From a checkpoint of a small image classifier: depths [3, 6, 3], soap at rate 0.0032.
Rows from block 8 of a small image classifier, named by matrix and row number. Rows with one number belong to one channel. Each number is 50 + 12 x the weight over its row's rms, rounded and kept within 0 to 99. All counts start at 0. After the name is the row's rms in percent of the matrix's.
After each channel's rows are labels from the 100 images, of 14848, where the channel reaches its highest value: "strongest on" is what is common among them. Only what is clearly more common there than usual is listed. The data: photos of plants, animals and fungi (iNaturalist).
# convs1: first pointwise conv (model.blocks.8.convs.1.weight, 272x272x1x1), inputs 136-271
# convs3: second pointwise conv (model.blocks.8.convs.3.weight, 272x272x1x1, transposed), outputs 136-271

convs1.223 098:47 79 34 52 52 44 24 54 60 46 33 50 48 45 35 56 18 58 55 72 49 34 78 50 53 40 42 43 56 42 52 52 50 55 51 48 44 65 57 33 31 48 42 35 45 51 57 64 61 42 42 38 72 35 46 47 49 50 54 76 48 30 53 47 43 59 45 46 52 72 62 44 14 39 52 73 42 49 58 62 55 58 54 49 68 58 33 73 36 36 31 47 38 61 41 50 62 54 56 43 36 30 54 25 43 47 52 41 74 41 64 31 45 41 55 54 32 63 35 48 51 64 36 22 40 48 50 46 56 39 48 50 47 59 80 57
convs3.223 095:57 60 39 66 70 50 45 39 54 64 38 45 35 48 29 53 55 58 40 61 58 35 44 75 52 53 58 65 60 45 41 30 54 68 44 53 62 52 61 41 45 62 52 50 66 35 45 39 35 60 48 32 43 51 12 42 54 41 29 57 63 33 56 50 72 55 58 48 50 56 46 45 33 47 59 66 34 60 48 44 56 51 60 53 51 55 36 35 37 55 46 42 41 50 44 57 59 47 30 37 47 47 44 62 57 60 35 62 33 55 56 55 72 20 17 58 47 23 51 50 42 81 53 29 67 42 43 65 42 51 45 57 36 58 25 38
strongest on: order Coleoptera

convs1.9 100:55 51 34 45 58 35 35 38 47 37 58 53 56 49 58 62 37 52 54 33 51 55 44 64 80 53 41 41 64 49 46 51 69 40 80 54 24 53 42 62 29 37 40 43 61 50 44 49 37 35 50 54 50 45 73 24 26 46 54 58 37 43 41 39 51 35 45 48 39 53 51 35 58 59 56 38 46 48 68 57 64 49 43 41 66 40 56 58 30 50 61 52 51 31 27 68 50 30 51 41 49 30 53 62 52 54 36 55 35 53 46 50 61 35 23 66 53 52 58 61 43 45 35 52 39 58 55 42 41 51 66 45 53 60 46 58
convs3.9 097:39 58 47 59 52 71 45 37 63 64 46 26 39 28 41 61 49 41 56 48 47 40 66 41 38 56 54 49 48 35 74 53 40 56 29 52 40 66 33 51 58 67 58 55 52 56 53 52 65 60 52 43 40 45 38 56 19 45 58 54 46 11 48 55 41 50 43 41 39 63 59 34 37 34 34 23 53 46 64 39 41 64 44 50 39 61 57 38 27 58 46 43 50 44 46 50 51 39 36 57 41 38 53 43 37 51 46 46 65 55 49 59 49 39 52 40 54 52 47 54 57 63 56 35 54 53 53 63 60 43 38 47 55 40 41 60
strongest on: order Coleoptera

convs1.44 104:50 50 55 84 42 54 55 51 43 30 59 43 47 51 39 42 50 48 54 64 60 44 36 59 51 58 71 63 46 57 57 67 41 70 34 56 33 43 46 63 63 63 63 41 37 41 43 51 58 50 57 60 56 34 67 45 59 77 49 37 65 46 53 55 31 46 38 60 56 40 78 71 35 53 58 35 49 69 57 57 54 45 74 53 44 46 35 62 25 69 67 57 50 51 43 42 44 34 47 51 40 49 42 32 30 51 40 61 36 53 72 54 61 83 26 44 48 69 75 41 59 44 74 59 61 44 47 34 47 48 27 68 34 64 64 49
convs3.44 089:40 42 56 44 44 68 62 47 44 77 58 72 33 40 48 34 62 62 63 57 67 66 56 59 26 50 67 48 65 54 50 52 50 53 36 52 55 67 35 42 32 43 73 52 47 53 55 34 74 45 53 55 67 66 64 48 55 29 66 64 43 28 46 49 71 55 41 29 28 61 50 58 33 53 38 46 31 33 49 52 56 57 49 51 46 35 34 59 41 42 44 63 44 59 43 49 53 62 50 43 66 53 19 42 44 50 55 53 69 31 37 46 58 53 52 52 32 47 68 49 46 29 44 43 51 26 26 48 34 60 37 63 65 42 51 44
strongest on: order Accipitriformes; family: Accipitridae

convs1.115 102:26 41 64 49 50 41 61 66 62 56 65 70 35 46 59 57 41 56 43 45 50 35 58 46 51 41 58 50 54 57 48 31 18 36 50 52 28 52 54 48 34 38 45 67 66 54 46 62 63 54 49 52 55 35 53 70 64 54 43 28 39 31 47 37 53 47 41 37 53 63 51 37 49 54 50 65 38 51 34 42 70 51 67 84 40 56 50 73 62 72 52 62 37 30 08 46 68 45 62 41 47 51 59 23 43 52 42 35 48 60 67 61 50 35 55 53 51 51 63 59 44 60 47 35 26 63 41 50 55 61 53 59 34 48 53 58
convs3.115 102:41 41 50 46 45 37 61 46 42 56 57 72 45 44 59 49 46 38 64 53 55 56 51 61 38 66 41 49 54 39 54 31 80 43 28 51 32 30 49 36 63 47 49 39 34 86 54 47 17 55 42 53 48 79 37 49 61 49 65 46 40 49 35 54 59 34 47 58 39 44 38 66 39 57 32 60 27 50 36 40 70 39 65 60 60 65 69 71 42 52 35 47 44 18 51 48 49 42 48 60 75 36 49 37 62 54 67 24 51 51 30 44 61 56 39 52 59 52 53 32 53 64 49 37 49 53 75 47 49 46 55 62 67 44 44 33
strongest on: class Insecta; phylum Arthropoda; order Lepidoptera

convs1.113 106:42 58 30 48 60 38 42 48 39 57 43 61 75 53 48 27 68 35 68 48 43 54 71 61 60 60 54 35 45 59 42 57 52 29 55 43 66 42 36 60 57 53 59 53 58 50 49 64 41 63 39 38 55 66 51 37 47 34 61 46 39 28 56 62 38 66 37 43 37 23 44 61 43 55 53 54 33 60 52 31 63 25 50 49 54 33 44 56 30 49 44 38 58 36 56 29 57 45 54 46 43 64 62 38 70 49 43 57 49 53 69 39 46 39 54 49 60 45 46 52 33 67 32 17 44 37 72 79 65 72 30 49 62 34 23 59
convs3.113 096:43 49 69 54 51 38 55 64 42 39 51 46 72 72 55 83 27 63 51 55 58 76 71 47 56 36 32 43 40 64 45 55 39 20 53 52 52 40 40 44 69 45 64 72 43 63 54 32 48 50 40 57 52 30 51 59 47 34 72 77 74 63 63 56 61 33 27 68 44 45 60 36 55 41 45 64 47 59 45 45 49 54 32 50 51 59 25 43 45 69 49 49 55 63 49 56 53 49 43 52 28 63 40 41 52 52 35 68 71 43 73 58 56 52 33 61 52 46 49 52 81 48 67 31 37 46 42 45 61 41 43 53 35 49 62 42
strongest on: order Lepidoptera

convs1.201 100:54 54 46 36 55 55 55 41 49 74 56 48 45 64 71 49 44 42 47 26 44 38 61 44 58 57 48 52 47 54 51 63 74 57 35 51 66 89 61 59 36 52 49 56 37 57 42 44 15 46 56 58 51 52 46 49 57 40 37 59 51 41 63 54 31 43 48 56 50 51 55 46 44 29 63 69 45 39 62 58 34 59 45 53 55 48 48 51 66 21 68 54 61 53 00 31 74 55 62 50 48 36 49 47 48 46 42 52 41 60 52 67 56 47 65 29 59 54 45 24 53 40 48 42 50 43 22 60 44 32 51 40 48 58 52 38
convs3.201 098:52 61 52 33 54 52 31 46 48 38 38 40 43 48 55 41 55 56 52 51 52 33 55 49 55 51 27 80 44 40 52 56 46 53 73 35 54 42 67 40 58 65 31 26 41 68 53 68 51 39 58 36 39 31 54 25 41 31 61 32 34 82 44 43 42 66 59 43 53 62 29 64 61 58 62 60 42 32 43 53 59 56 58 51 66 47 48 39 64 59 46 42 56 40 64 58 64 48 46 51 65 46 71 45 22 51 18 50 46 50 42 26 53 46 55 56 60 51 48 48 48 38 48 43 58 56 54 51 61 42 48 65 25 42 56 45
strongest on: class Aves; order Charadriiformes

convs1.149 100:60 46 45 32 46 28 63 47 52 64 58 73 58 57 67 35 45 42 39 30 42 57 52 51 67 25 52 38 30 55 50 27 47 50 47 44 52 59 58 58 43 48 75 47 65 58 57 69 74 70 27 37 57 50 68 53 51 44 53 77 70 31 52 57 52 46 39 55 66 48 48 51 54 48 31 62 28 46 56 48 51 34 47 32 27 49 59 40 40 63 69 63 30 49 66 42 40 51 43 41 59 58 42 50 55 58 38 58 56 62 51 46 45 37 61 48 62 35 57 51 45 63 43 38 33 40 44 61 53 59 73 59 72 65 52 53
convs3.149 102:55 37 52 23 33 61 44 63 39 62 63 47 63 55 54 54 50 60 52 63 65 42 60 74 34 26 52 43 39 51 75 46 53 44 58 25 66 41 53 50 45 71 40 61 69 49 39 55 30 55 50 59 35 54 67 61 60 72 33 37 43 41 47 52 53 32 40 46 69 39 57 56 44 63 62 55 56 50 46 54 60 46 58 36 56 60 52 37 51 58 44 54 51 69 60 42 13 26 55 54 65 63 59 45 53 65 44 63 56 41 68 31 37 40 52 49 50 63 53 54 62 46 52 43 70 47 54 44 30 43 52 44 34 62 74 56
strongest on: class Aves

convs1.127 100:76 56 35 72 59 66 50 33 41 37 47 55 54 51 51 57 48 57 43 57 78 47 64 68 50 66 77 65 57 26 42 49 73 52 75 50 60 51 36 34 66 53 54 42 52 46 54 39 20 40 66 45 42 49 57 59 36 29 45 45 36 59 53 35 46 73 50 55 55 58 38 71 48 57 48 37 62 29 44 50 50 58 39 34 57 40 47 68 53 47 21 46 57 47 73 60 63 57 68 27 68 48 59 32 49 66 68 46 43 56 50 50 43 61 34 54 70 44 46 42 49 46 63 51 73 63 64 52 40 53 39 55 63 26 43 58
convs3.127 101:60 69 66 61 43 27 56 34 49 47 53 33 37 55 44 40 20 28 49 48 53 32 42 45 52 37 63 43 27 29 74 56 43 44 41 41 60 45 71 80 62 61 49 66 58 66 71 43 47 54 44 31 49 53 43 57 20 49 32 32 50 60 61 59 48 40 38 53 33 57 66 60 51 61 56 48 49 47 60 45 56 36 54 58 44 63 69 26 43 54 29 31 46 49 41 46 60 36 47 44 47 43 65 54 56 66 31 51 51 43 48 75 56 48 33 68 59 39 62 52 55 48 64 55 46 47 61 52 30 43 46 37 33 52 51 50
strongest on: order Coleoptera; family: Coccinellidae

convs1.88 093:51 56 55 49 51 43 42 54 54 26 50 51 48 29 38 38 42 61 62 44 57 58 54 51 51 56 41 32 52 55 78 66 62 56 34 53 51 67 75 39 52 37 59 65 44 33 53 57 30 46 48 57 31 51 37 55 37 56 26 32 60 50 54 24 44 61 70 60 60 55 41 73 43 35 59 61 64 50 34 64 39 47 68 38 41 44 57 60 66 71 38 46 71 51 54 58 59 57 59 79 32 57 25 53 56 44 33 54 68 56 75 42 60 34 67 51 49 64 44 35 54 42 35 80 52 51 43 60 50 62 40 36 54 37 46 66
convs3.88 092:44 42 69 44 37 77 36 37 38 74 53 67 42 45 53 45 63 57 80 42 42 65 52 44 76 43 47 41 81 57 29 56 56 57 43 50 37 44 42 35 49 42 34 47 50 66 57 47 72 75 38 52 50 63 34 39 44 43 56 58 66 51 57 64 52 59 38 49 56 32 47 41 34 61 49 56 28 52 58 45 51 63 71 55 51 66 63 49 56 55 64 43 63 65 42 44 55 55 51 39 54 52 39 74 23 54 39 31 47 49 72 44 54 50 57 32 73 69 41 58 37 54 61 46 51 52 46 50 61 34 46 56 65 66 70 26
strongest on: class Aves; order Passeriformes

convs1.65 098:40 31 57 37 53 57 64 52 46 63 53 65 52 56 55 43 58 40 53 43 55 48 60 51 62 60 52 40 69 56 47 45 26 49 69 56 59 60 49 31 38 55 38 64 52 37 60 39 37 27 53 56 33 55 46 44 48 30 48 47 61 59 60 67 36 59 51 81 64 54 66 50 59 17 56 45 40 69 74 46 62 48 49 42 57 39 62 43 31 53 71 37 37 36 60 60 56 51 43 52 44 51 58 44 49 80 32 36 48 48 50 40 75 59 54 36 35 60 55 38 50 56 66 54 36 57 53 37 48 62 48 53 57 55 46 59
convs3.65 105:43 51 42 45 61 49 26 60 85 41 32 65 43 60 46 40 47 44 34 41 62 60 50 49 25 37 66 65 69 52 49 60 46 55 71 54 72 43 52 61 26 63 44 47 50 32 54 48 31 58 44 57 40 61 54 59 51 55 39 50 72 64 30 44 53 36 35 42 47 53 55 57 35 23 53 60 62 67 60 41 42 42 43 40 52 51 45 54 59 46 34 50 61 52 67 61 49 58 44 36 50 51 45 58 44 59 43 45 61 36 41 37 51 78 35 64 31 25 66 51 53 67 39 39 70 32 54 46 44 28 30 52 40 58 75 29
strongest on: order Charadriiformes

convs1.191 095:57 33 61 46 35 54 54 62 54 51 53 79 38 48 68 46 49 55 64 55 55 38 67 64 50 46 51 32 36 45 46 58 31 52 48 39 61 47 44 52 51 32 45 60 36 26 49 42 43 47 59 47 51 39 35 50 46 54 48 49 53 49 45 62 67 22 49 50 50 67 51 61 41 56 78 59 66 31 50 23 47 35 27 29 42 55 54 59 48 54 56 36 60 34 36 44 67 45 40 40 47 58 56 41 52 44 56 48 69 49 40 60 44 71 27 39 64 49 44 51 60 44 46 60 48 18 67 28 83 46 53 74 40 64 52 58
convs3.191 095:48 44 61 28 60 33 56 57 52 55 52 53 63 48 61 59 30 38 22 68 50 48 34 42 22 55 59 43 63 65 48 58 47 36 59 34 30 44 40 39 62 40 51 47 67 25 46 65 40 38 46 37 37 57 42 44 67 38 51 68 50 34 52 65 78 36 48 43 59 39 43 39 51 39 62 53 44 57 58 65 57 39 78 37 58 57 39 53 65 42 28 45 47 47 72 57 42 60 43 23 22 45 34 57 57 51 33 32 43 58 32 46 43 61 42 51 47 59 45 47 95 43 48 57 50 51 29 38 56 46 45 36 75 48 57 37
strongest on: class Insecta; order Lepidoptera; class Magnoliopsida

convs1.98 106:70 47 50 49 50 46 35 37 36 46 37 75 55 33 39 57 57 76 47 58 75 41 37 49 33 61 54 53 54 40 33 43 43 41 28 49 32 48 49 59 40 64 42 38 56 32 54 48 30 59 37 43 71 58 37 59 49 55 65 46 61 76 55 26 40 49 47 40 28 47 59 49 43 57 20 44 58 36 49 62 34 63 23 54 66 80 17 40 40 61 48 55 55 57 45 62 45 57 62 63 52 45 51 34 42 38 54 40 49 43 42 67 49 59 40 22 61 50 55 58 54 47 43 36 60 41 61 43 46 50 58 51 61 72 76 60
convs3.98 099:47 40 45 37 37 45 62 36 54 18 26 54 45 43 44 17 59 42 49 65 46 33 25 53 45 76 55 55 43 35 58 60 53 63 64 49 38 45 42 31 63 67 57 53 76 40 60 34 55 42 46 60 46 68 26 59 32 43 60 53 46 29 60 49 50 51 44 60 65 40 50 62 36 38 48 60 40 58 49 55 38 51 61 45 33 35 53 36 45 46 52 52 46 37 42 51 41 69 54 34 35 45 36 45 32 26 37 35 45 43 41 41 32 33 37 50 46 39 46 54 43 27 43 52 49 52 42 47 40 60 41 43 38 32 73 55
strongest on: class Aves; phylum Chordata

convs1.90 095:63 43 66 27 42 48 63 51 64 64 29 67 40 51 44 50 42 54 51 58 51 42 33 62 47 63 10 50 58 64 36 30 50 58 45 52 35 56 66 43 40 46 51 54 57 48 71 48 40 46 58 63 44 67 59 61 66 54 49 42 63 30 42 44 54 62 48 68 57 43 56 46 51 50 45 46 23 58 57 57 46 60 48 47 53 60 36 63 58 45 42 64 58 58 76 62 56 57 76 58 56 62 71 56 47 31 43 50 35 53 47 46 42 26 57 74 71 56 52 52 81 64 50 50 62 24 45 43 52 52 56 61 44 64 41 47
convs3.90 101:45 82 38 98 52 67 42 61 58 34 64 28 54 43 61 79 64 25 36 47 37 34 46 60 60 52 52 56 51 36 35 34 65 57 39 42 57 63 42 67 51 50 31 67 38 57 47 47 55 44 47 54 54 36 59 66 54 48 44 64 62 40 66 58 47 59 25 42 56 45 49 57 43 42 64 72 60 46 59 44 46 43 34 25 63 68 52 62 69 43 53 66 56 56 62 47 52 53 48 45 79 74 49 39 71 48 49 75 55 35 47 34 37 47 67 48 55 61 74 35 61 52 53 33 35 53 39 30 48 22 50 29 34 62 43 54
strongest on: order Charadriiformes

convs1.151 103:51 25 40 57 41 60 49 42 63 42 38 49 58 48 68 59 58 65 39 42 55 47 72 55 48 57 61 43 41 49 55 46 56 49 63 48 60 44 51 43 42 43 43 74 34 51 38 40 55 53 54 63 45 26 43 61 63 75 46 54 59 42 44 49 67 57 40 41 45 40 57 66 60 69 41 38 57 72 49 33 49 46 38 64 61 35 58 50 52 30 33 45 62 43 44 53 42 61 49 83 57 44 52 69 36 55 50 50 50 52 60 56 59 44 26 47 27 48 57 53 43 38 68 39 37 62 38 60 40 45 34 48 60 36 50 56
convs3.151 096:42 62 33 54 34 53 41 36 35 50 46 52 57 57 35 45 29 59 43 81 47 53 58 33 71 37 46 31 37 66 35 52 54 41 55 52 72 43 29 56 67 60 51 37 42 46 36 60 44 53 53 50 15 24 70 49 56 24 55 45 70 51 60 39 52 49 62 43 58 28 38 36 63 56 65 41 57 46 50 42 60 61 35 48 60 49 34 49 48 57 48 65 50 70 48 54 55 16 55 30 41 56 49 49 49 37 51 80 56 37 43 47 55 48 53 47 39 60 48 58 45 39 48 44 39 53 33 67 30 42 26 73 42 52 53 64
strongest on: class Insecta; phylum Arthropoda; order Lepidoptera; family: Nymphalidae

convs1.46 102:47 48 33 41 29 49 37 37 37 50 58 55 49 66 51 50 40 39 58 44 67 49 32 45 54 51 45 50 50 67 73 55 46 46 58 48 46 51 38 50 45 46 62 36 25 55 50 47 59 37 24 31 51 38 55 60 56 39 24 56 43 47 54 53 68 36 49 30 66 46 59 63 51 61 21 52 71 41 71 56 50 56 53 46 38 53 46 56 56 61 37 64 45 43 78 50 39 47 70 72 38 55 46 25 15 58 68 44 36 53 51 33 59 63 38 47 48 35 53 45 49 62 59 47 61 34 56 54 54 62 43 58 59 56 49 39
convs3.46 094:45 61 25 32 51 53 47 52 25 45 27 62 41 59 54 36 52 76 41 24 53 54 51 47 52 40 35 27 40 28 39 44 50 64 56 70 58 49 53 47 53 44 61 52 52 51 25 43 18 50 61 68 66 24 22 54 50 38 48 59 75 46 51 31 53 54 52 41 32 55 37 69 56 30 40 34 37 49 42 60 42 51 43 49 56 44 53 64 47 55 40 28 65 56 68 41 30 40 56 60 37 37 68 76 66 56 63 51 36 49 19 59 40 40 57 39 63 51 51 43 73 51 68 37 39 73 58 47 48 40 41 39 61 52 57 48
strongest on: phylum Arthropoda

convs1.105 091:62 68 55 30 33 45 41 37 52 49 59 37 32 49 68 41 55 63 69 51 43 51 49 26 36 45 42 56 67 51 37 52 47 55 54 72 38 38 38 37 54 49 48 56 58 52 49 29 44 48 67 41 50 31 49 50 36 63 45 39 41 43 59 45 53 62 50 56 55 51 69 36 44 41 51 59 51 26 59 51 60 37 39 60 39 34 65 86 39 74 61 72 43 33 72 29 55 50 61 65 70 52 58 36 39 49 58 52 31 49 59 54 35 53 47 40 29 30 44 55 27 34 40 49 63 52 55 42 47 35 33 49 59 44 33 59
convs3.105 095:43 39 35 33 47 59 50 44 55 45 61 76 65 49 34 35 29 37 54 39 51 43 51 45 44 70 58 54 60 45 34 50 40 42 54 45 50 61 58 57 62 41 67 36 29 52 47 58 52 47 44 45 65 33 47 55 60 39 55 47 43 52 63 63 69 66 46 69 40 57 31 61 42 48 28 90 59 68 58 58 41 70 33 53 58 52 52 34 30 24 65 51 47 56 36 42 50 48 37 58 64 48 56 62 51 36 31 72 54 70 36 57 35 52 72 63 22 68 65 54 55 26 66 48 48 70 66 51 48 66 48 55 44 36 53 37
strongest on: class Insecta; phylum Arthropoda; order Coleoptera; family: Coccinellidae

convs1.244 102:32 37 50 53 39 42 48 50 74 31 59 53 58 49 37 58 29 45 61 41 39 52 59 44 59 49 67 42 43 61 49 31 46 48 69 51 46 31 50 47 66 56 40 41 32 42 50 52 40 39 66 43 57 40 38 65 34 57 51 64 55 69 46 45 54 37 50 58 50 42 41 60 20 55 51 44 43 72 41 64 47 42 50 67 36 46 48 49 54 41 60 66 21 56 52 62 63 73 75 47 62 29 49 45 57 52 49 49 52 56 59 84 72 42 64 49 63 66 58 50 48 54 15 41 55 48 66 69 64 72 37 51 49 53 38 56
convs3.244 100:75 43 57 59 39 60 52 57 34 41 59 51 60 38 46 75 58 65 69 62 25 44 39 96 52 49 14 42 34 43 65 07 42 35 56 48 35 33 61 45 45 39 56 61 51 49 67 42 54 67 40 39 45 31 53 36 45 43 59 38 62 34 53 29 42 42 40 24 49 59 61 73 41 57 38 66 52 39 26 42 52 49 54 38 49 33 61 35 50 52 30 52 40 68 44 61 41 58 56 70 64 44 42 51 58 58 59 60 62 34 43 56 54 55 31 33 48 25 29 26 53 44 27 37 59 37 33 67 47 68 50 40 61 56 40 46
strongest on: class Aves; order Passeriformes

convs1.142 102:68 49 42 54 34 57 53 31 33 47 52 62 46 19 39 36 54 56 32 59 38 49 43 63 47 49 64 58 54 49 53 53 36 40 49 57 54 46 41 63 43 37 59 55 55 45 74 77 60 32 34 41 61 63 48 55 46 55 33 22 34 34 54 52 57 51 68 51 49 48 33 54 36 55 35 40 51 53 49 46 53 54 61 43 16 42 56 47 39 49 50 48 74 50 37 53 42 36 40 41 53 50 87 55 51 43 56 55 31 58 13 68 32 63 35 54 75 50 34 21 45 63 42 61 44 52 60 66 81 49 35 38 48 64 53 49
convs3.142 101:60 53 43 52 52 70 44 66 26 61 63 76 52 37 48 54 54 41 60 78 34 49 42 50 70 60 37 51 41 35 68 49 59 55 69 39 61 42 58 55 50 48 48 45 69 46 62 67 37 43 43 55 37 64 57 30 65 36 53 64 42 25 63 62 79 69 54 57 63 52 64 47 32 63 57 42 58 65 53 51 41 64 68 58 51 60 66 53 53 30 58 46 30 47 50 58 55 44 38 51 67 44 57 59 47 21 48 50 62 66 61 41 54 43 46 44 56 29 42 45 49 47 42 51 44 33 45 54 31 45 54 64 41 81 55 68
strongest on: order Coleoptera

convs1.75 104:42 15 67 62 52 58 51 55 40 53 59 54 53 53 25 64 50 55 38 71 36 52 59 56 55 80 68 48 51 52 29 63 53 48 54 32 46 53 55 50 79 56 58 59 42 78 46 59 58 46 42 37 76 49 78 45 51 71 48 58 62 55 63 59 41 46 47 57 60 52 63 41 36 53 22 44 35 63 53 45 51 37 57 50 49 49 42 61 46 56 46 70 46 55 62 56 27 60 42 42 57 75 41 33 69 59 44 61 31 52 54 60 38 50 61 77 58 37 66 47 36 34 58 56 52 45 63 33 40 58 59 54 49 51 35 72
convs3.75 105:65 65 50 34 25 67 56 31 39 45 34 54 44 49 61 57 40 63 34 50 43 44 70 34 57 38 26 43 40 26 53 52 45 54 44 76 47 30 48 39 40 49 66 52 47 35 54 45 52 36 55 31 34 51 44 52 32 50 35 64 68 63 45 42 51 60 38 39 58 42 28 48 59 35 69 58 59 70 56 54 64 62 31 60 38 29 58 49 54 45 44 62 52 66 62 48 61 38 45 60 32 48 59 56 50 57 49 61 69 60 50 53 55 58 53 59 42 37 67 61 47 64 52 43 58 55 37 29 54 50 52 50 68 57 52 47
strongest on: order Lepidoptera

convs1.195 098:64 48 39 55 41 45 48 58 41 48 52 25 69 47 52 54 54 49 70 56 42 58 57 70 62 47 57 58 56 39 32 61 53 40 59 65 43 53 45 60 55 25 50 29 44 53 47 16 59 45 50 50 45 58 58 52 55 48 36 33 71 40 32 72 63 58 60 25 35 39 27 57 44 47 47 39 56 49 68 50 40 49 44 42 52 50 43 42 42 44 26 61 45 50 43 48 42 51 55 42 37 71 57 37 48 42 42 50 47 53 47 22 19 51 32 27 75 69 43 41 35 46 50 37 64 50 40 51 68 34 50 66 34 36 52 65
convs3.195 106:51 55 49 54 49 33 54 58 61 51 27 53 29 42 52 28 73 32 67 48 57 53 54 45 53 73 45 38 46 53 44 46 71 35 35 34 46 60 57 45 50 62 45 63 43 41 45 38 50 76 45 42 38 64 36 52 42 30 54 60 54 39 44 47 47 64 30 52 55 48 49 60 82 53 35 50 57 33 36 56 31 46 51 51 64 53 53 52 66 52 36 56 66 40 18 57 42 50 53 49 39 51 57 25 36 54 54 50 31 48 46 49 50 28 33 48 51 41 35 47 63 51 51 36 43 55 42 60 53 56 32 59 52 46 43 49
strongest on: order Coleoptera; family: Coccinellidae

convs1.77 098:62 67 40 32 44 62 54 27 40 59 57 44 63 54 42 70 47 65 50 36 41 23 63 54 40 47 27 49 54 40 41 58 61 43 49 65 49 49 58 35 37 48 51 57 54 57 57 59 53 68 26 48 59 59 41 70 44 60 73 66 42 60 53 36 33 59 64 47 42 64 31 58 54 74 50 61 77 44 45 55 55 63 53 46 43 59 44 55 42 51 51 34 16 52 61 47 38 47 60 72 59 61 60 52 49 57 49 44 39 43 57 51 22 23 57 29 58 55 47 36 73 26 65 47 63 50 68 43 35 42 59 60 44 72 57 44
convs3.77 105:52 51 62 43 55 61 35 74 43 74 51 57 43 40 47 68 39 76 45 44 47 44 42 71 42 43 62 51 66 49 43 51 57 39 59 43 39 50 35 46 44 38 50 62 67 52 45 45 36 44 38 53 66 46 59 50 64 53 58 58 58 42 48 23 26 53 44 58 37 41 38 46 41 51 58 48 62 55 31 41 49 59 63 38 43 53 60 60 57 35 38 51 62 38 50 74 38 61 41 61 23 59 54 31 37 39 54 60 47 62 25 62 72 59 56 49 49 50 61 54 54 36 31 41 46 53 31 37 42 32 60 45 46 60 64 37
strongest on: phylum Arthropoda; class Insecta; order Coleoptera; family: Coccinellidae

convs1.252 104:35 40 64 60 44 34 25 33 48 60 58 53 66 55 50 77 93 65 55 33 53 37 43 70 54 61 63 43 52 42 41 76 47 43 35 50 52 49 56 29 50 46 68 57 67 65 42 40 38 40 32 49 44 59 66 37 40 61 45 33 52 58 41 63 61 37 42 42 63 52 57 56 58 61 53 50 37 49 54 42 95 47 54 49 69 63 32 56 44 78 61 43 28 40 75 71 52 40 47 47 31 47 33 74 43 27 50 44 52 40 58 50 38 57 45 67 51 35 44 45 32 51 60 60 62 44 45 52 40 74 59 50 34 27 58 45
convs3.252 099:52 57 56 54 59 43 50 43 55 57 55 36 44 53 44 50 59 59 20 59 42 60 60 49 51 52 46 51 48 43 42 53 35 68 54 69 39 46 62 40 46 45 53 59 80 71 49 47 38 70 55 41 48 48 62 57 46 72 55 67 72 54 31 62 36 55 40 69 51 33 77 34 54 55 58 49 44 66 56 65 54 32 50 68 66 30 33 57 55 58 47 33 43 54 49 31 59 75 68 55 57 49 67 85 33 64 46 60 56 48 49 64 65 70 49 45 38 59 39 48 67 59 44 57 54 54 68 48 62 31 55 56 63 49 70 63
strongest on: order Lepidoptera; family: Nymphalidae

convs1.160 099:45 56 50 56 41 74 55 41 40 43 61 47 65 67 54 32 45 55 44 27 31 30 33 50 48 57 46 49 46 52 45 41 48 48 37 48 45 48 54 39 49 54 38 41 50 31 63 66 56 59 54 75 63 55 46 63 40 63 65 67 66 56 37 67 54 47 48 54 38 64 58 56 52 29 50 46 58 55 38 41 50 49 54 60 74 49 33 57 67 48 33 46 52 53 62 43 48 60 49 34 48 71 49 21 49 27 54 70 44 45 63 44 35 77 51 49 33 34 62 67 62 69 58 36 39 36 51 56 43 69 74 59 41 39 43 70
convs3.160 104:39 44 35 64 50 33 36 43 56 54 42 40 44 59 48 44 48 63 57 41 43 61 43 52 56 34 34 51 35 45 45 63 56 51 47 54 39 34 56 57 55 29 55 66 60 36 57 38 46 67 58 72 58 23 42 56 65 63 52 48 35 47 56 55 63 44 70 46 48 43 55 35 37 55 42 44 37 60 37 38 53 26 76 50 48 53 48 47 52 45 40 37 58 31 65 55 55 44 48 56 69 73 52 41 59 36 38 61 49 62 52 24 52 57 63 66 25 25 41 73 41 46 47 36 49 77 48 47 44 50 38 53 64 57 56 50
strongest on: order Lepidoptera

convs1.10 102:76 69 54 51 43 58 54 58 53 76 66 50 25 65 61 70 76 41 52 63 52 16 47 45 53 44 56 65 51 59 47 37 60 47 65 36 59 49 59 44 38 60 44 49 65 28 35 70 23 47 59 51 59 26 54 51 50 50 72 44 36 45 62 42 59 60 61 50 51 43 49 49 58 37 53 45 30 54 54 56 45 64 52 59 73 37 56 70 30 51 53 69 71 43 61 42 55 44 61 43 62 40 47 74 57 69 38 64 50 67 56 48 56 41 51 62 61 33 65 50 29 43 49 52 25 51 50 53 56 64 47 44 44 55 55 72
convs3.10 091:42 54 50 49 52 49 25 56 57 49 57 45 50 77 37 50 50 63 44 61 61 29 45 65 42 55 26 48 52 57 36 51 40 43 56 50 34 46 38 53 57 40 48 57 54 54 36 27 35 52 30 56 35 43 49 45 36 25 52 35 44 42 29 53 77 26 27 44 50 44 45 44 44 49 41 44 53 38 46 65 67 48 39 65 55 43 58 49 49 44 27 37 45 46 36 54 63 46 46 50 43 53 35 38 62 43 47 51 68 56 48 67 34 41 40 38 46 37 38 59 34 45 32 25 38 56 37 39 45 49 65 55 46 36 64 37
strongest on: order Charadriiformes; order Pelecaniformes; family: Ardeidae